A small masked image model, trained from scratch.
Model: 15.3M parameters, encoder norm layernorm, encoder num experts 4, encoder patch size [4, 4], encoder layers 6, decoder width 256.
Training: 4900 steps, batches of 64.
Rows from block 5 of the encoder of a small masked image model, named by matrix and row number. Rows with one number within an expert belong to one neuron, the router's apart. Each number is 128 + 32 x the weight over its row's rms, rounded and kept within 0 to 255. All counts start at 0. Numbers have three digits each.
Before each expert's rows are labels from the 100 images, of 14976, where the router gives the expert most weight on average: "colour at peak" is the nearest of a few named colours to the mean colour under the peak. Only what is clearly more common there than usual is listed. The data: capsule endoscopy frames (Kvasir-Capsule).
# router: router (encoder.blocks.5.mlp.router.weight, 4x384, trained with AdamW), inputs 0-95
# up: expert up (encoder.blocks.5.mlp.up, 4x768x384), inputs 0-95
# down: expert down (encoder.blocks.5.mlp.down, 4x384x768, transposed), outputs 0-95

# expert 2
colour at peak: grey
router.2:142142106114101160112161148113198116067137148131130141143115145161174158079134118187134128171156146136127122150121107123125146140101149119223120128135143214063128140090137143105119141082097166158141125105099112153037189107191131100139147189131159172119136093126091106139102132173088092131
up.33:150081138220114146107194108134128102143106101171122198120140108123050171116096160126132152059103141166111084075118115173117120173102167159137107138148114121083202115152109063154078120162097144120124192149153130139123160158169120117107134128098149131120083124110074104145193143133109127107
down.33:113162129135126134181123108119124099117122192112152115159126152100187087126171160073099098191131120061138138177144164080185130106129139201077136127112163093103079149105190170063166154147128162167153179124130101077167082188125104127101157188177103125110109158111164147150158104141180154092
up.34:146139176122161079141146095189110061158117145148149098150125071124114128144086124094159128139155081138107111162096132111133149033103149127183078050117153135115123112120017147157183098148147147114079065139115174174214117084167059095115176119135137138108170115162101161179118140101156086129
down.34:129213184140161158124165127142184134081130082085153114156166176140110116076121160141115033148170099142108133145101172164164123138128146131132100108090152114212153201081159125187068143104150066142120200138162099088083156168121141162156113056182109122149099139123152075130128093115067168130
up.35:119122074116124196201116147132122091144097167117114183079095146114149136105045139100117128092124059117156121119135142141171063120166205187105068120170114144140100117120112171101106158187146144156134172090156149111164118170094150130106095106078087086157138158188105122119131088089125171162
down.35:089064139126093121161154151151138076180124192110092120142145136113098103178085173155157074137168108134151121144153131160059207115094123193149149136117091100130130139165131103082132138123112163197128170148140150082085160159146157193160109204095135063169067110175091103135170091103137107094
up.36:102119110082177151116109123126118130138106149100174099119147106161117177140138152109133071099055108075112111153086142130123156076150184158088102115067153148101138138112154157141113165150147146130075085155104121116183213167091085145123095094124156149119102156135178114183152088138152119101
down.36:097165168180194168181140105174107148122157096151150114124155121110143096124107127091190119158199125136050054131132172190126117118176077102066081113132115109159114140137094123089101112127062098146123083069109176174117164123157144156136186144041213172185128144135104078121105155116099142188
up.37:141120139136106109135101067120147129092133201149155148181140166064102128157077122164082114165162124145151107098157103094115099149125168098137126101141124146125142121143131162148164147184098120087119149130109149140085141113106142094163091152123105136154187189109180153140149155052140110133
down.37:112137194123155098127152123170101117152096088114112123181107109154113170108125170156144148102223131195109178151103147176092119141105156168126082137091119071102100132115118106084156127139154125167120093184137145078166174180124115121140152141178155107152105112126159081148132133172123203125
up.38:149129125085080194115150163168082079098142156115118080099170176134228140146152117122117108129080101176157109158120157145133165187132138100165093126089143109144084137087155115104150161098114093114153154139058120129144146181124173125145143180104138146108148134154147140173117114122109099143
down.38:135070103173187141125152158092152163151123072151169168116161094100076056118161105178173129141168135159124122076148186154123148166132070171087180132203080119150144097159100173088158111113165134105160094168147122163084160138106131112087201189095149080173104123122077085109064161095186158110
up.39:178102166152139085090123119212114137146139168129109108151086092100136111121162156095138103147194087107119059159114125123101096116161158103134147159212100093101098113091109105129089175117168161087132129117166172113176131096133157100095157147108165097138170199087196148123139085156129113151
down.39:076168108144140168116138160110102096129185142131141110115118149123108094135078064126180131100108187143117158147151168199117106106135174141114124128092172113200124143130101158121183142151126121169118133169170158153130115092138158149082192127082109077087145060147173117102100153166121147111
up.40:099105120104161126088105134124115084115059057091160117125130131094110112144116092105177109109114128128146117137137148162093130126079178209169123095094126087083132118167152145112107111071154167056200218160154156134185072166113066184096104099092120123075152132181156120119152021095141127156
down.40:080159151119102136164106108108177136141161172089166165107104149117139147094072131122111102107149051126209135076076159097172068057106125131110149106139164158145160125176127110144177164123082154139118152133142107174110152120132102112134148156093188156145128098150106089121110135103177089121
up.41:140137170111119035153135119153163170124115130123175069110129135104124145121109162136111124136100101055083139211122073169123118055097181099066128136139084121167134151102110104106128170131159077125117125155122116069153133148123130117122115148082136118163152173154133118138118104112181155127
down.41:086123105114138145120086125146117148126182164152118167092131125117157165169110097109075133095209143134057111112124103105148125180096117085104159201127175121136142121107108106086103105123138090172095086149220049118112100084112184080156166137082137107086150078114109123169134129185100111108
up.42:181127126130086134120146167112096095115072148069141172162097170173190160113125109133111076126089050124149124125065151128168095184126161148146139129149113123132109133108140111172145125133124125130127155119133069141112134163127124211174142123076110097108139110093077136046096126108124159176
down.42:142145135095163162123067147138141149117181131189117122143123089136098130088123144132111120128151205156142110094205088156137142130161050130117103137086132153134140129140137128058125167110174135119106053122106149089155124078098175092158178091180228091126136113128098134255136163129140145137
up.43:127150078031180121164069102096112051094145095164123066174172157154091104135120088138144144151156117170143158115095147167123128162081051134104121146085059146113146125162161190145109154151150146088155085132120150145147118106080156081108141138102113130158122070174143084104140121094128093129
down.43:108168173158146169082186156124152098126132123096086106124072085121118115135091160103158111112167137103123167174069110147143090151156197171163144101204199114135177114135189067118130073112096122095132208162121089110121117121150128086080086134054062126111154176136127145089108092105104104112
up.44:208103101056137184115136165069095167079162124153108141181105157124102147120049089166116138223147122181180111132122103123191104176102091141114096108093147115142167162133139137172143129196165104156153165123141107103125186158180131122150073130154126123121121135085084140066151124115125110144
down.44:118122141152109109131102132131146149145130153140081116123142086136128152121153136208088155094127165114077151095147106112071234134094139140108161157176099147122138107153208177089140049130148116107120149149143063090094127126085109104122122159064114118061139114153081128174073109139092170047
up.45:099069109088109155119138106058066214105130131112142095100106126109089101101137060175197204098165119104148137126073086138150105182149105140123140117115147148156119116136136162156134127129153136106135166133132137071080123139117102151152101141180090078159177148146107186131098128141129143121
down.45:125132107130119153132133128180144135116129143174088103117195129150102223139086153142098124152062169136094104130162096113104190098114106105106129073150218066144101168161156162065141101123126103110152134145121122113148111123113158124119137155076127126104153092059098124150123137133116159114
up.46:140118118068135041129082153196094092137149109132103153166114101142099135172159104087171151152155113118112103149145087131150168197093070145080143149077121088108167175126121127105100129133157111135107159131124167152178087050146093160110126083129145117149166129174141156094126132145175137122
down.46:117108166122098210111169135027136124060151129112096160140131109096132110139067094103124140135116124106153147161093122148093102085119162113122105160148182144110165146170212074171063117101151134133156130174141113147070170124129107067129170158104093121089080108111147103164133075148149119137
up.47:134117105160144135126142115193166142157109150179134148128166095118147177120166139180162116118136068162120180171142153142128104111134159117155160111099138145147160077088118134111138144144115117108097083151156093113150144105165190206103106164126092059134187109136085117084129157129136135117
down.47:088121120116087117136149089084150131127165113076152102113071182148135131168095112051095114122102102116145069123098118138177160173104119076124137148143117076095104124103111120180148118101077133119141136150141140159062151160110078106125185132136144155191067136115120139117093162153166132165
up.48:165138130154161127165112109141102097110182192101145155110070094078118120162115110140082213099129075071098070152094148143057143184162162083109144160105115146166146083085065134131101069164079153197102138132128171114116166123079143082147124146128121127133172175121118111123148153128160019182
down.48:114158140090167124111182088144177134117088129153104100074139132108105127090162134105209089179112131136069132133103142099097107124141113145178101155142093115120133135138135136108131136083173105110139157160170159120151171105128093180129133066094123093150107103094198111126125099121049221080
up.49:102146219128187103153154118159119184133140173095148131122148103089162173145109167145046138113079130086113153142140140167144110099127135130097124086164111148143099091095124147128137117222144105186106102147179124130124201098107038088142163092107081144132124109132162091145139147110114132102
down.49:109141111143182118120172079129167102136142150129135121148125159144158122156146138114138136123219137180103131151128113124117124139157123063173098129099090128150134125121143129140117085063119101136100137135140158087141098132133099148150101116095088115103081120090148150140137126184073168096
up.50:149079142145142120120135092177146133109154116154140117198124090092144137178118138133142121172116075115170117161092105095076144157159173145108163124159115177132146135106141098206136144124145164149172221101118121073060143128114172134089133106124123069137141087117109108122143104169116112106
down.50:188138104127078145145058132078131098079114165143181093083102072162105167125142081072140108179156131091064138070137156092116170121147109152105163186090094157112140120173102119099155125137131140169157106160140113132094134132063133132086131140074159092140095166159097127111134163180170183112
up.51:143140069119101111158092159089094120087161144123153124132144176136186114101114073118079097138111200136140135151108051173182108114127129129107089091180150168086139071106155138125131141217159090163108178114166136101176120160100130058110095086084153164173106104141142144125123129140094128162
down.51:151098147156146174116143113127128144213111131129094127109107085124120122215138129185136192073104181112111124123152137057115138132129144091162147116144080149203105157157102136129125181092139151159157128103133194142078092059109120125175190119131118139047157129085111140092097141109106159099
up.52:152152137183146142146109121091154131087118098165153182102136100067135066167072126117070040144061117134134167156119098122107167076203144121161097117147098162112176140134145085149110161125143148142106106152209108130108122160105086162144157117093129175183113106097151203121109171093118142133
down.52:144109110141125088155182105124115136147177080141165135151107158131158120169125102085113129096092107148120084124104152126195117203079169113116166180140079051120062129133169140118147162109125200161156105118124111178115135107129086155136183157133144144124156081149141126141197076136090105142
up.53:137090133109042107205174075127086121123145056138171177089117128156069143104109133140085103097092084138190138137114092130143183160142136197088112086125110136173159186120125116063172117116120155146149119153091078113126089098166087125123130070147082152129113161146143132125175136109086127139
down.53:115138085151125099156131135175116112130127108098095164127116100098136058150109098064125140147119138156154132083123187090188098103094166163117075126080052100140161150117109120124131146188121144120146082087139131106086064117095070154163067129163111137166098120142151095184121140117176151143
up.54:162158143152158106110148141152124114112172133137081145127116117063162111098059169154124156164158187140150122145114101114047092129126149097149128129154094128116084156098153125150107106124114106132099128125148117158106208169135137104107151124143056134139132175084096144143125097124147116134
down.54:138090098142116167123150107092107125143103110116125108145178124121123131122184173070110136096121082130129083129151155105183116118098113173142162090127096121056148071155083100172111161110186113119151127103149198122135106141164151141095172176138118114114102108142148093135119151111136141104

# expert 0
colour at peak: black
router.0:131099131139131157124139139124129166131095115152116183130182116131119126124145166157153139108146189166055136087135123136140082110123097115122155146113092060141198095088124148161104111141176079117163089134114238135148168093036103112110107066101110133125097137121154125135126099061132140147
up.33:163129102118153103119143071105138150099141090070174074158174143180163104125165088144072134094149079119109153126124117132129145105130127087124123132176172077128123171096196156160136149129051138201142092098077162135168141131118102096149086182172073119109115123074146179100109153142139187145
down.33:123144138108118097125175136159114163092110155133138103100108116082135112217077175133161128106106158125142130134160110121126123172093104107129081127128129128115125179091125090078142068114131157095111105137176147097125133094106083113138104077093157131150144118155139105089135088144092126132
up.34:144072158122098145069137153149138083102158148195107119090129108151123148141139078140127156118168146109069150134178086147102093146126082139084123076044100123134199117143076111165169093130099133138198175158111115126161102153165111124053116129124097128134124135100109093159079127102161155116
down.34:135173083083135189125095060114157129140125127071111113067109120052193099151175101161171116161140151131122139136166107151132140128083143123165110154127096188166091133157164145113135150110090138155076130146083124115134191105095123169113190164071176119125088167195139123123148098134104133088
up.35:129122157186176116112148095086110105134122101106095087113117050160124134104137152114074113137139068185102185018174130118127180160185150119089169146107052126136076145083130133149162110184088187142126108105135152083108124094170175095070129158130087094160162136136215130089138080164090119133
down.35:123135080114158118136167135198161145111126124167208147112206163156115056118173115120160068162081137087126125156090120104133059119104120131157110156173149106108152104203159117147116071128164068129139115104118155109141143161142102120116052101182155140177077143081043148107147139084155131082
up.36:125149128155167090138111133133120124176163087147116113147146135120176079120110069169119113139061117085223096141205135169116091140123149129177105130140169105151094077120148190092117141167131168034082172139111087132128117099116108114150083108120084146151160072107174112117089132181146099123
down.36:060052132129115133133153104089115119136126149065070120110133119144143145129141157118090161168160100132095187130123158095174187139192090141194118132145139126124070144143127134152104190151160112133163111096217140129193121156129133177118164153115114136103165163180133179123169180104107129102
up.37:128119113151097095164186077075145134134143100119147066173122092166136186075085149138091102189113163101103120140112131136132112132046129102197122156152138058167146120086149139033148086166140120168081135159158135126112123087086130119137112116089119147170152122099151177114172129120107128093
down.37:173169092098188130074152093151163150194156195105054102177158144141180091148103124183126144101142118113099146149125080118156145124112151076086168206087091134125149177130130108095136096070195155172164138108085149134101138188156144125099155096173123086091158126086189068181082195124136125189
up.38:111152094131107108079112138108167131125173124166127076088169129103131161118129144081123130102110133166159086107137177121166137136146145040122169070166198128076103125127062158122073104124094114099142115119178130165106092066180140098162118151133112134145130073120201144119120147138109080129
down.38:112176117141107144167137093119159177170119098060188189191096122138118150090098126194088107155207075047111124158107116098119090146106137168107147170083143139168102121121144096127177126157122095124091145108130137106155164133097109147119143157151121137067147198088144137154150148137130133124
up.39:093086109124103163160126108153144162073163182126096119178108117124159104149054122080132100113130156061123206146110120116135149087110099161152122111120121141063106102094088121138130111094132121174109155119122093191090152142120137147084167078106129111089157110154148214132202097103162120122
down.39:122087183187116075124089189056105154172106183125138169086149158131143176075184181136125127146154091098144120076138066107110132117160131129137179141106093091173162139100100108161148111142133121146102156219181081047177174110137139166151089118138142141090105152074130078148115108139127098070
up.40:075124092138140062149132168171128097172114127209108117099135086133135054188160114146138101181097152130165150147159136103140091104113166124073140199110133176121119089153090166040136115133102138048155148148130135127161118102164125174102140166168139128141132161117141135104108119140161149087
down.40:134106178078175145104103152087098152102128108059133113156131165163091170159102075107107136143176110174022196168111158118109153156075136107143117152213151118171144180120152138098097185087181158125123166111108121078092119155142117104104175137132070084160148080220169112151093089152159146134
up.41:140136124094153144100144098177069147126113115122141111156139171137138090143159105067180085156062162137139151082072105132151187152125146076129111145105167075147077107115155088180071106205144092188132102117130150084068113109090131135082096124167120135103126118170077137100028096168136098161
down.41:117144154125138107158062119144114079141156145093070134092122127131177109129087134123107156129107126149130142195153104089078105125112126172067166146107131158123165101158177138181134175077121123122142154150182111163171138108137120122146090136107142071126126122068180105166121172087167179146
up.42:184105097147150128123134190167081178110176203142099061124159117143102120104134069118138131102174192154129140066143119121129204112048132106146065113180124099103136106100168166130141116128102116136072152147106111125143108065134136138123126136061100160142168115115145181146147107131129113095
down.42:111156124155140131118141114106135093110168128160091184171099145104161146163117155142109136108146167172160143164165087203095112152146152103144141134141137133119145139088109115133151139142113149197148150096099127140100115107131158121086139114154073152070092178138100131175095105151082117138
up.43:157114120151151104119137113165130115146189097096060150131145120077159157112139157173093090155091145089121150133105116125125106073154145051140179121124131149094217155118095126073160158129128061098159099156160069160166101178088147108174091088123138108101178113140134131136098137097146160139
down.43:130139106182118103123166067113115186135177150126118105091134136153102121162134178133076136144185089074137131156144145122071122130083105111081123134091098106085197166078105112126075137097114150125148103116067139126187160201168166144098174125104165090146132149092120139166141108126150123178
up.44:115143137123136155106090157164126197094159133126131146189135110113140178067110148097083122145115128153123101117095174110112131135142130148166129151125193120081101116146155109174143091131115116199081145129161190147134166118086114164185156189102128114107151094137161152130131142133117115104
down.44:158097085133140084095152141111133097165147143118142135095127099097125130158151137143225080174146190056144151168175085118083161103109104147131131136152117102191150074106128188114133135120104134154157132115165069149156151171125118110078089135120112132136096111103122117114095097157111152148
up.45:086155094137085164116169153111136151173099185166117138100139147132087164074148177132142120141142163164167132109120121092102121097119069128182138121138120083154138151094118147149179121155136090085118051140159132153157067126167111106167126116149091130112160105125127139093168093131142120177
down.45:179102104129162121129093125121153093149146163199132096127132116132195115132124133103171164116140091101098127118107128153123124126107135127134123160108114144138198175168097126103118119104144122110166114142092152129135155104106100173112153071055204121137159124151089100102065072105128070089
up.46:143139126147127087122110118161112119188089126147089137097084044157106061114139125171117126168120106120133054133135141106120082164139137081162099117183167153132113092111102133093199149105130119130126124163162176150153126119157136145019148128122077123124113126102133039139145148139155168128
down.46:112095168125126148075154115106084111077193130105082151127122120155123123106097128108097110140127123150135119172095148117147161124161120115141121193123132125154108188127133172154100131124066133133148134069089102111107126062135153135140066105090152155092130125087158183130112174159120095129
up.47:173101132169142155206153100100094121149113090144152145140158149118120111143083125119123135133118127100071128045108107142110151126169097120135161120085121061075147096131158152151133107171179122130149086107138188135145082118126099107152113051179144127145120159172092105130159140103149137174
down.47:113063132170142151075077122135182158180103135156081114123091098102140119133157158110137109079124120136163125101157172135119140069100115151095135107161115102133159073149124078094103129065185110138138149077124146165117112119109137123062116109055125068155143139124154164165123061135162125100
up.48:117114157110095207127171077175128075112131106165118168154171185142093120141087104122127079137160164114070149117145143090175136162169075158087138163152117120127157129137071146141128080146145140122107120131101111089109139169083140147102094117178126154170135165165105092083051094102122118110
down.48:157122110182177144156067153116123144072077120125120081098108086103182086103101154166104142152163135112120123141120127126168119114137171131122098117088170128119094099119168090070113169059100101156156108190152115138115150130151041117152122140058137066107169126087155127157140128195141069178
up.49:132133166120122122163137141144119129163153144082089139097103141136121143143162139157178088125126086114140175147102117082093066144133091145174151165150214178157094138139180171130116154157121080113173114132128136132191161158109139054146179157121110062147134125169141141102061136098111135146
down.49:164076120145138151157121151121152169071109109100118115148084110147059113134058142174141147145140133173090139144123122144138178134159124094156072159152101097189145136101128152071078115030133127132082139145122106094084087141165132157090122097123114173113208118093115086107164133187056109135
up.50:151164165152124154071150119194139152163133108142136118092101105159142098064130147167110148125128098154131148141138110113085170150079144118150123136201159066155113184109115155176112156148139107122135144115123117134148115091134099081113114139132139096107080166082136155146165152121113106154
down.50:133087124073159118181093090147114155170123160143163119171090111124121144147151129153110106144095141087165034107128103182146081108158125131103090117137133177136061145154118156107188086096092126105110079129136153053121133175147166175123121096113188099127128126182126147102195130083139138142
up.51:145109075091075123127110091067114145172119118084180111117135116105126105180162140129115178141107116143106147134146095120122078130165154112115091128079134152124086109142103145077115128173159154123203105120088125105094122073107181074163124136132142191147107065090110192103098098133133090105
down.51:136148153141176133107078144144179115168090087137129160076118171077116120159158135144104139117140097113077153110095126109123097099129051088115111159124134115108143138125133130116165183124178081168113191165160093111140126164168110162140122121151077073131134169107169066192109102112176161140
up.52:131119138115093162091116142108187093179077105095189106070123117174114139049079098127146103128158161159141167118108148110105125107065080184107148065111131158163117095113138107130122099145134091203143136135229086107147126169182158130076068160194077166185198118091119082162082098115107114137
down.52:130140111185122117154102098146120155155102132185092135183154091118137211152075127119112178138138075163055102133178131135150070138148160060121095145144060086076192112134103126094154116110108108121163128160069115190084193122116156075128222162091092131159113128160147149193153092124150128119
up.53:136156182090148112138091128164108107097117160126211090122150136164096171121104054110149143166121195077144112150177114079209062105067163068124121134164155154093145177117098120123172167157138206141139094140135137110102108087129105122140105098103145169137103102166162131149121095117155128099
down.53:146138088124103151163136137072151144161095144143127147109143131134144120155117138150131119124174032195162107138187143178136133136155150123155085154105118095166055085116091146096135138140120134136200097139169103127128118163150135129141073105178076083092146130113115142125144103141092147190
up.54:132161126179156090157155113137139148146122143144109095127141090164163104096123152120177137105130151112118137110097118103099087070190134163173132095131096069136155139059159154070129114128086128162139099107153112108195083187093115119098116073105138124171167138100175136158144185165076094083
down.54:159134070074123139133208149191141127146121146127064081107124127151139107138169137134099104166114156087117123149152138137130128144158106149053137154129125065151140127148139086093107132136191129090126153127141173088098172138164196180173102092059130088135099215162143108125160138116119174167

# expert 1
colour at peak: black
router.1:144154078138140070112137142120150132123089119147108097086104106141177121145125106163133165099155130126146136164138093102101181137135159098136148151133121164203054132164154138145116123114060082099139109075120030143073075160154169121111130199126111131109114104108117183165083116143099103084
up.33:082147158133166157158111080151130096112167100113213172102133141162033135078125134116132124126104091114098179124137116141131111061165095073181126156129128143191137159098066076169137144149135177137108090182120137154142147152121141122138167107100212144148115149117110117132127172153183190093
down.33:106147150134132128170148128178144118118106083163119113174128169133141105133110157104146125159132139081101168131157147139129153142158094112090141141161143145103096176089156115168160150155115111086103179169169144099124148144127119190122123176155112140135073087151165177037144131154168132179
up.34:112113133107131190207151100109116109108100101106113063161217156124110109132150086109098173126093166147112137140091128131103154115126147148237121151125137122107114113207083090096149194102156146136156160144094114068152150113102154208111149179153096173113149150151073112121076049159095070173
down.34:137139147159115055137102116135135179192160153155095206178126127091142116151132152150117063105148137097218138121168081130114111157178129119071140121145140172144107069083178070170145064126063111155099157070203094152108070132155094123146113143087112079101113091078117165124154133148152107117
up.35:127115090125156063120195153180160074127110139133150092067078155101151146131122119054109094146176126097155108178088133138160098043092177104127178066109154106134124165181145127157143198167086142125123122175179129140113077107109141135104096108103139137099129094160144172133101155120119106099
down.35:110152116088157125139089088115155163085177141085162088168131114155090120067125152137139095157061130114042086158082101121144113134175124131099116159129116130147104097132053085140152094192120133098157072155106147094090086120188140176167144116183127163107143116117153073104172183115119200171
up.36:088111149153192131095139181131135096111155143124112162070138154096109103107098162133128176176120067051147174094121158155161141135098166117151132152144048134171080149122107170105172105139112098117130093127128089059159147086130159141130161127114082159099129171065139093142161095186147108148
down.36:157142120091077201141160125107108120083140080119158143160111127164044139165142141135115107117136124177057090178146153115149130123142097170119141086121169139071124082102160074119117204123222147139145111163142113170075099162124106118119132111116123069159091115209119137131139149116121081090
up.37:135103147152151082141122155098087124168120120113115125121100171160109179186140104145139160119159148088143131102093091165115096166101061120073125148137094115145139124118177146141145164130142159091119142104135064153153127108061148147098134144158104109146093147152160203115187076094076134118
down.37:132101167136142181128090123146108127114151137185156073137128128129143077117099152083138093136152166158158135104134182073189129094168149132215151111123163163069128146161075103108137097142167099146163161096080123065084127176109140201164156124167118171152171159147174147104151116134134165161
up.38:098096129153118142156157091149144092133122126148164131099084116066083122131138146161138142069110173149154124167138069171113161097182116199150143101125119121129181146102141134178146127122074111077137138175127113154160113158135096083145173125059121159142160129185147188139073138121148107092
down.38:144129092096134113140147129176125164079172102174126146082115144084137167100097108068088106130149085139087153155102097095095100120052186046097163161163123085180098105142174142087115062118123105179132102162184113097073123085132179091112132148182129133122148132070149116080053114166145175158
up.39:162099112122134108116135105122154117207124069126163171125137078086154222116077160171091094125103129091122182118091144128095163111109071145150128164160153115116162095085164145127108139110107115070118138153139150121130160135116132128106121109101148099132170140072191144095142166064108139139
down.39:111180147128108083176098095139075133097199138174107084107131165165125044104162078057180130173160106132086136159103084166097145119133147104109081150157111147136124105154096092107189122147150106135146173112116133118100074141157106161169113120143052170099145112201084135106163048175101130100
up.40:145104104185097162126152126121145119144165148127142108072146068071247189120169096159097092167116178105182165058125130123133100113107113083111117189100146127147127109122117099149102095078142087099151146093122129151080137147127114150105097071110217136176115139108114134128144101148141073216
down.40:125122146115114104131106163158144102188118159180131174201108085086064094146147174051130164116143111093157149112182146089120135133143088118149132120169124125104093088091115156137119131137152155170183139170170119145188076114145137129151088130111098122142126160144119172140077080109085118120
up.41:146168104099147154207136110157185101152169127109137077134122147098157141143119154108147077114112179136173108141172111153155159103155076136112121104077132158211116083111171113163098140213179107107078119145172139124146168147087098092104168110094177117114096134111157180145109070133125117090
down.41:115100107090149138065109156142088106112101083095179127127131166134125142133193144127112158093091110099132136137126070086167170145112182083080097196161112131153180130171158102079077110092085127088150110153092118093076110064133144089129116140103131126102122124156108141154120161161137130146
up.42:147100111146162103168045196154169149103105130123124156154056143096101117180101107163131181094176162032147168190085140135130125087104106104102129110161103147093123166152159080112141109080156180116049100064090092129138119102171130084135134171096172206159119150168108163159114143159113144055
down.42:144092137096151138064127103136113140111101082149138113141155087131167175096101128048166116137123112196109109090171096162134146148153153174196085134136141181108128129109091114151126119118101112118189166127081111084131134150117150168152130167148094102121181118139154082116083172091168210171
up.43:054166118098155120175186071171134125113173135097149137140102070132100121128137107183112113062152110131121115117154172119129174173109164108113101144188087130153096119160146087137170094115120167132101119125084092131091104167128093125123109162200071136087130165109149159123117137162109125086
down.43:255143163136124115121066103095121101101152078123163142124098138130137138130126073126114146126113108124172083124123122169098104115185036148117119125100130142135178113070085129138130169151095103129197113139124106188154140079051067127090170162048132133198118120103090148136145151148138147134
up.44:151100136089117159106145114132127127144166147199171165183157095121164165146152100091070108116146164151148086154153099140160164136114088136150115099121163111085188146125147083112125093129129139166117127109127100093154110139081113124131181128136133217110014146155069087123122139100113165128
down.44:140091068145092141093187082098119152119122193086136136142123091162120125106116130148099138083116088141138139118130133150112185182047138082164071162153099138098124133157165131091116110145168123091125125112141149124099121117105179138149101132163113108142196119125158169168068112122087125102
up.45:138089179192124082174121110215119114138099083130127117109146135162110139141119128154153173134133159099138106089143140131075140136150099097068123108108072111058144123094044102168095119181130113120163116076161142116132123123117088198121110125168139092169137135110080118106184104128131165116
down.45:107131135119131120160121113145159116169145131160164038136105114122106119168117137119136086153123105071121135129091131129108037185140077170172178132115135157159154189080189133104142175116113165157152149134101151106132137173130094153097144135122115153137127061161130136130147126111166149166
up.46:167088153108177112138092127084114108136126124109103161151174145207153115083115132154120130177112120125145148175078177101059165094117135159147129170071103121136135140129087089105110118108100092069169126098068096171178130141150143210107153186128188093114092136062119171138083132152137127102
down.46:086096145127099142067137198146060137133099139165124083122113188123101192152096101157159129083183103132154111104188112133097206127131193150140126114159133100086138162160154134131105096079205125196112123171177152096133187152112107075093119070104129197122145100124128145142126040168084162121
up.47:100141107141122122135099161107138141116145111122113140134161137114095121076108159119138079179096083103107179136075206116151102163064149063177090094089098119165072147066111094072051142103120164081082136087127156150132136176094166149124076106116119135121123141100151133151096089139146125150
down.47:137111162131147133094130100136094161164078091132108103132107081176165107115044116175136114058144210159131123141180087165109142100174118173109180131141161083131188100153088130163098129092135113168159111141118135104114113106206069130091141097124088094145121120153089120135110143148157111095
up.48:156139168096170126132105093119147091098125133156163112168129107162127080127095117168114171121107124071170079150120153139120153181151148158144147070141122121141099129115112113164093110103121155120123178133158106112189111120094119146089123117122115102141123105091159124113085079057193118115
down.48:097082127132157149130122158127141135161097099096138144145110136163092099109104110119092087081116108134144164048104125079153155105108160088105155183134141115124145181170168124120149202149104116166131174158108117173130100111126104090128079110176168155134110110161127099121136201118119142149
up.49:085141132100053079107143165130098165137120130103084137130106194086056201185116118073062111145099152097151170118121139096162070130059176107097135123129087161204101134126156168134192095129086127115194149130151136098139147101159088109053152119060110119131120095181127135134105170121097090188
down.49:184073106070176168125125136120160127106110116121123169158138091151128124133176138191145154145172138149107121155171115098118200089186121105142148153152124130114115163134153129091109117118210093149095149103160107111117157143115209140200124122118138108142075148088143115116161097099140214070
up.50:147124073103127115124119162137185142171133137207174093108162132095146114146131150047115068112096092128129151130080101131097103138121158131140069092163137163098123158182105110142137151131162134154131133169150096120160099144121100151126071073072135147183141204166073126182146122120122149083
down.50:078145170147188154171122109121143121066157087148120136146092101137083157100115126140135149192147158103083127105129141137077102102113108125131148195132100132082106156118147170149135092085125123193096143165110117145125099159129068155180111147139194126038115077132152098030120125129095136156
up.51:198142114165132129188121097132119136124172123157163102133132110108125157101090100107118080073126175092090118086129161064163120141135175158113129182125070157180116092178091077131117194127124072146167070106134054102127044164161151155217101108172108157138062155160089145158138137167102125160
down.51:083144137101143210129095136157165156159132107121161164091098125189163060141174140116081163181160133146172110203097163136160163160185090122101113127183126110104138187094157117180152121120126107129064117133131164091137137171157145164137101132114149164140092113138139104099170148116202106120
up.52:125118130124116159147119157099150147147146109148156118120117167149143000192134174084167160134138089134140138150154177164165148167123126129099171107155050100140073086141152144150151143143120169141148153107143109069093152142139084106058137178129090047116128176088112154122125078127133070182
down.52:093119188131148114072111155195132135142102143139068132114123160092122182093142131152128086194111136125165135105141176114094088083095174109174121159207154176125129140141104126078079168130179121126160165154148153135109134149121110172135125087112156179187062163158185160110161151103172134091
up.53:198144181165102150112137109115166164086135137134092131145112184147187139115088118129088107183139147126137172133116180149132073099162136087142110119098121146118146120093079141166118115113160118115189110135131170120144152134102184150134114121075168151103174115176075111128156106093074107170
down.53:152157106097101108133110097111122139146121109107160108060093067110125140122172144093100180102126133139057085111178056128091137155107129124092142166164146131171177143043183120130101165108114140154141117123210070170177116196127075127106171104074108142133156108160127112099113149118143061158
up.54:080130134068097132181067101129173140156171111176095156098068153189154089125138112148137124090121135101113099096156071144111103136220150146179107167135105123165144164153144155115157161168113098154085135124051078100130122098120118118107164099078162129147148111119138162149070177136143173090
down.54:104115121118136151109165134163141141085121122139157136121145081062104167138105161130123121142030128149151132139088111106083110102079077130064141145097170157117105075124166142183109107129170143121119108131149110119113160151166167084176102182149129112150172106134112104125126077080127101132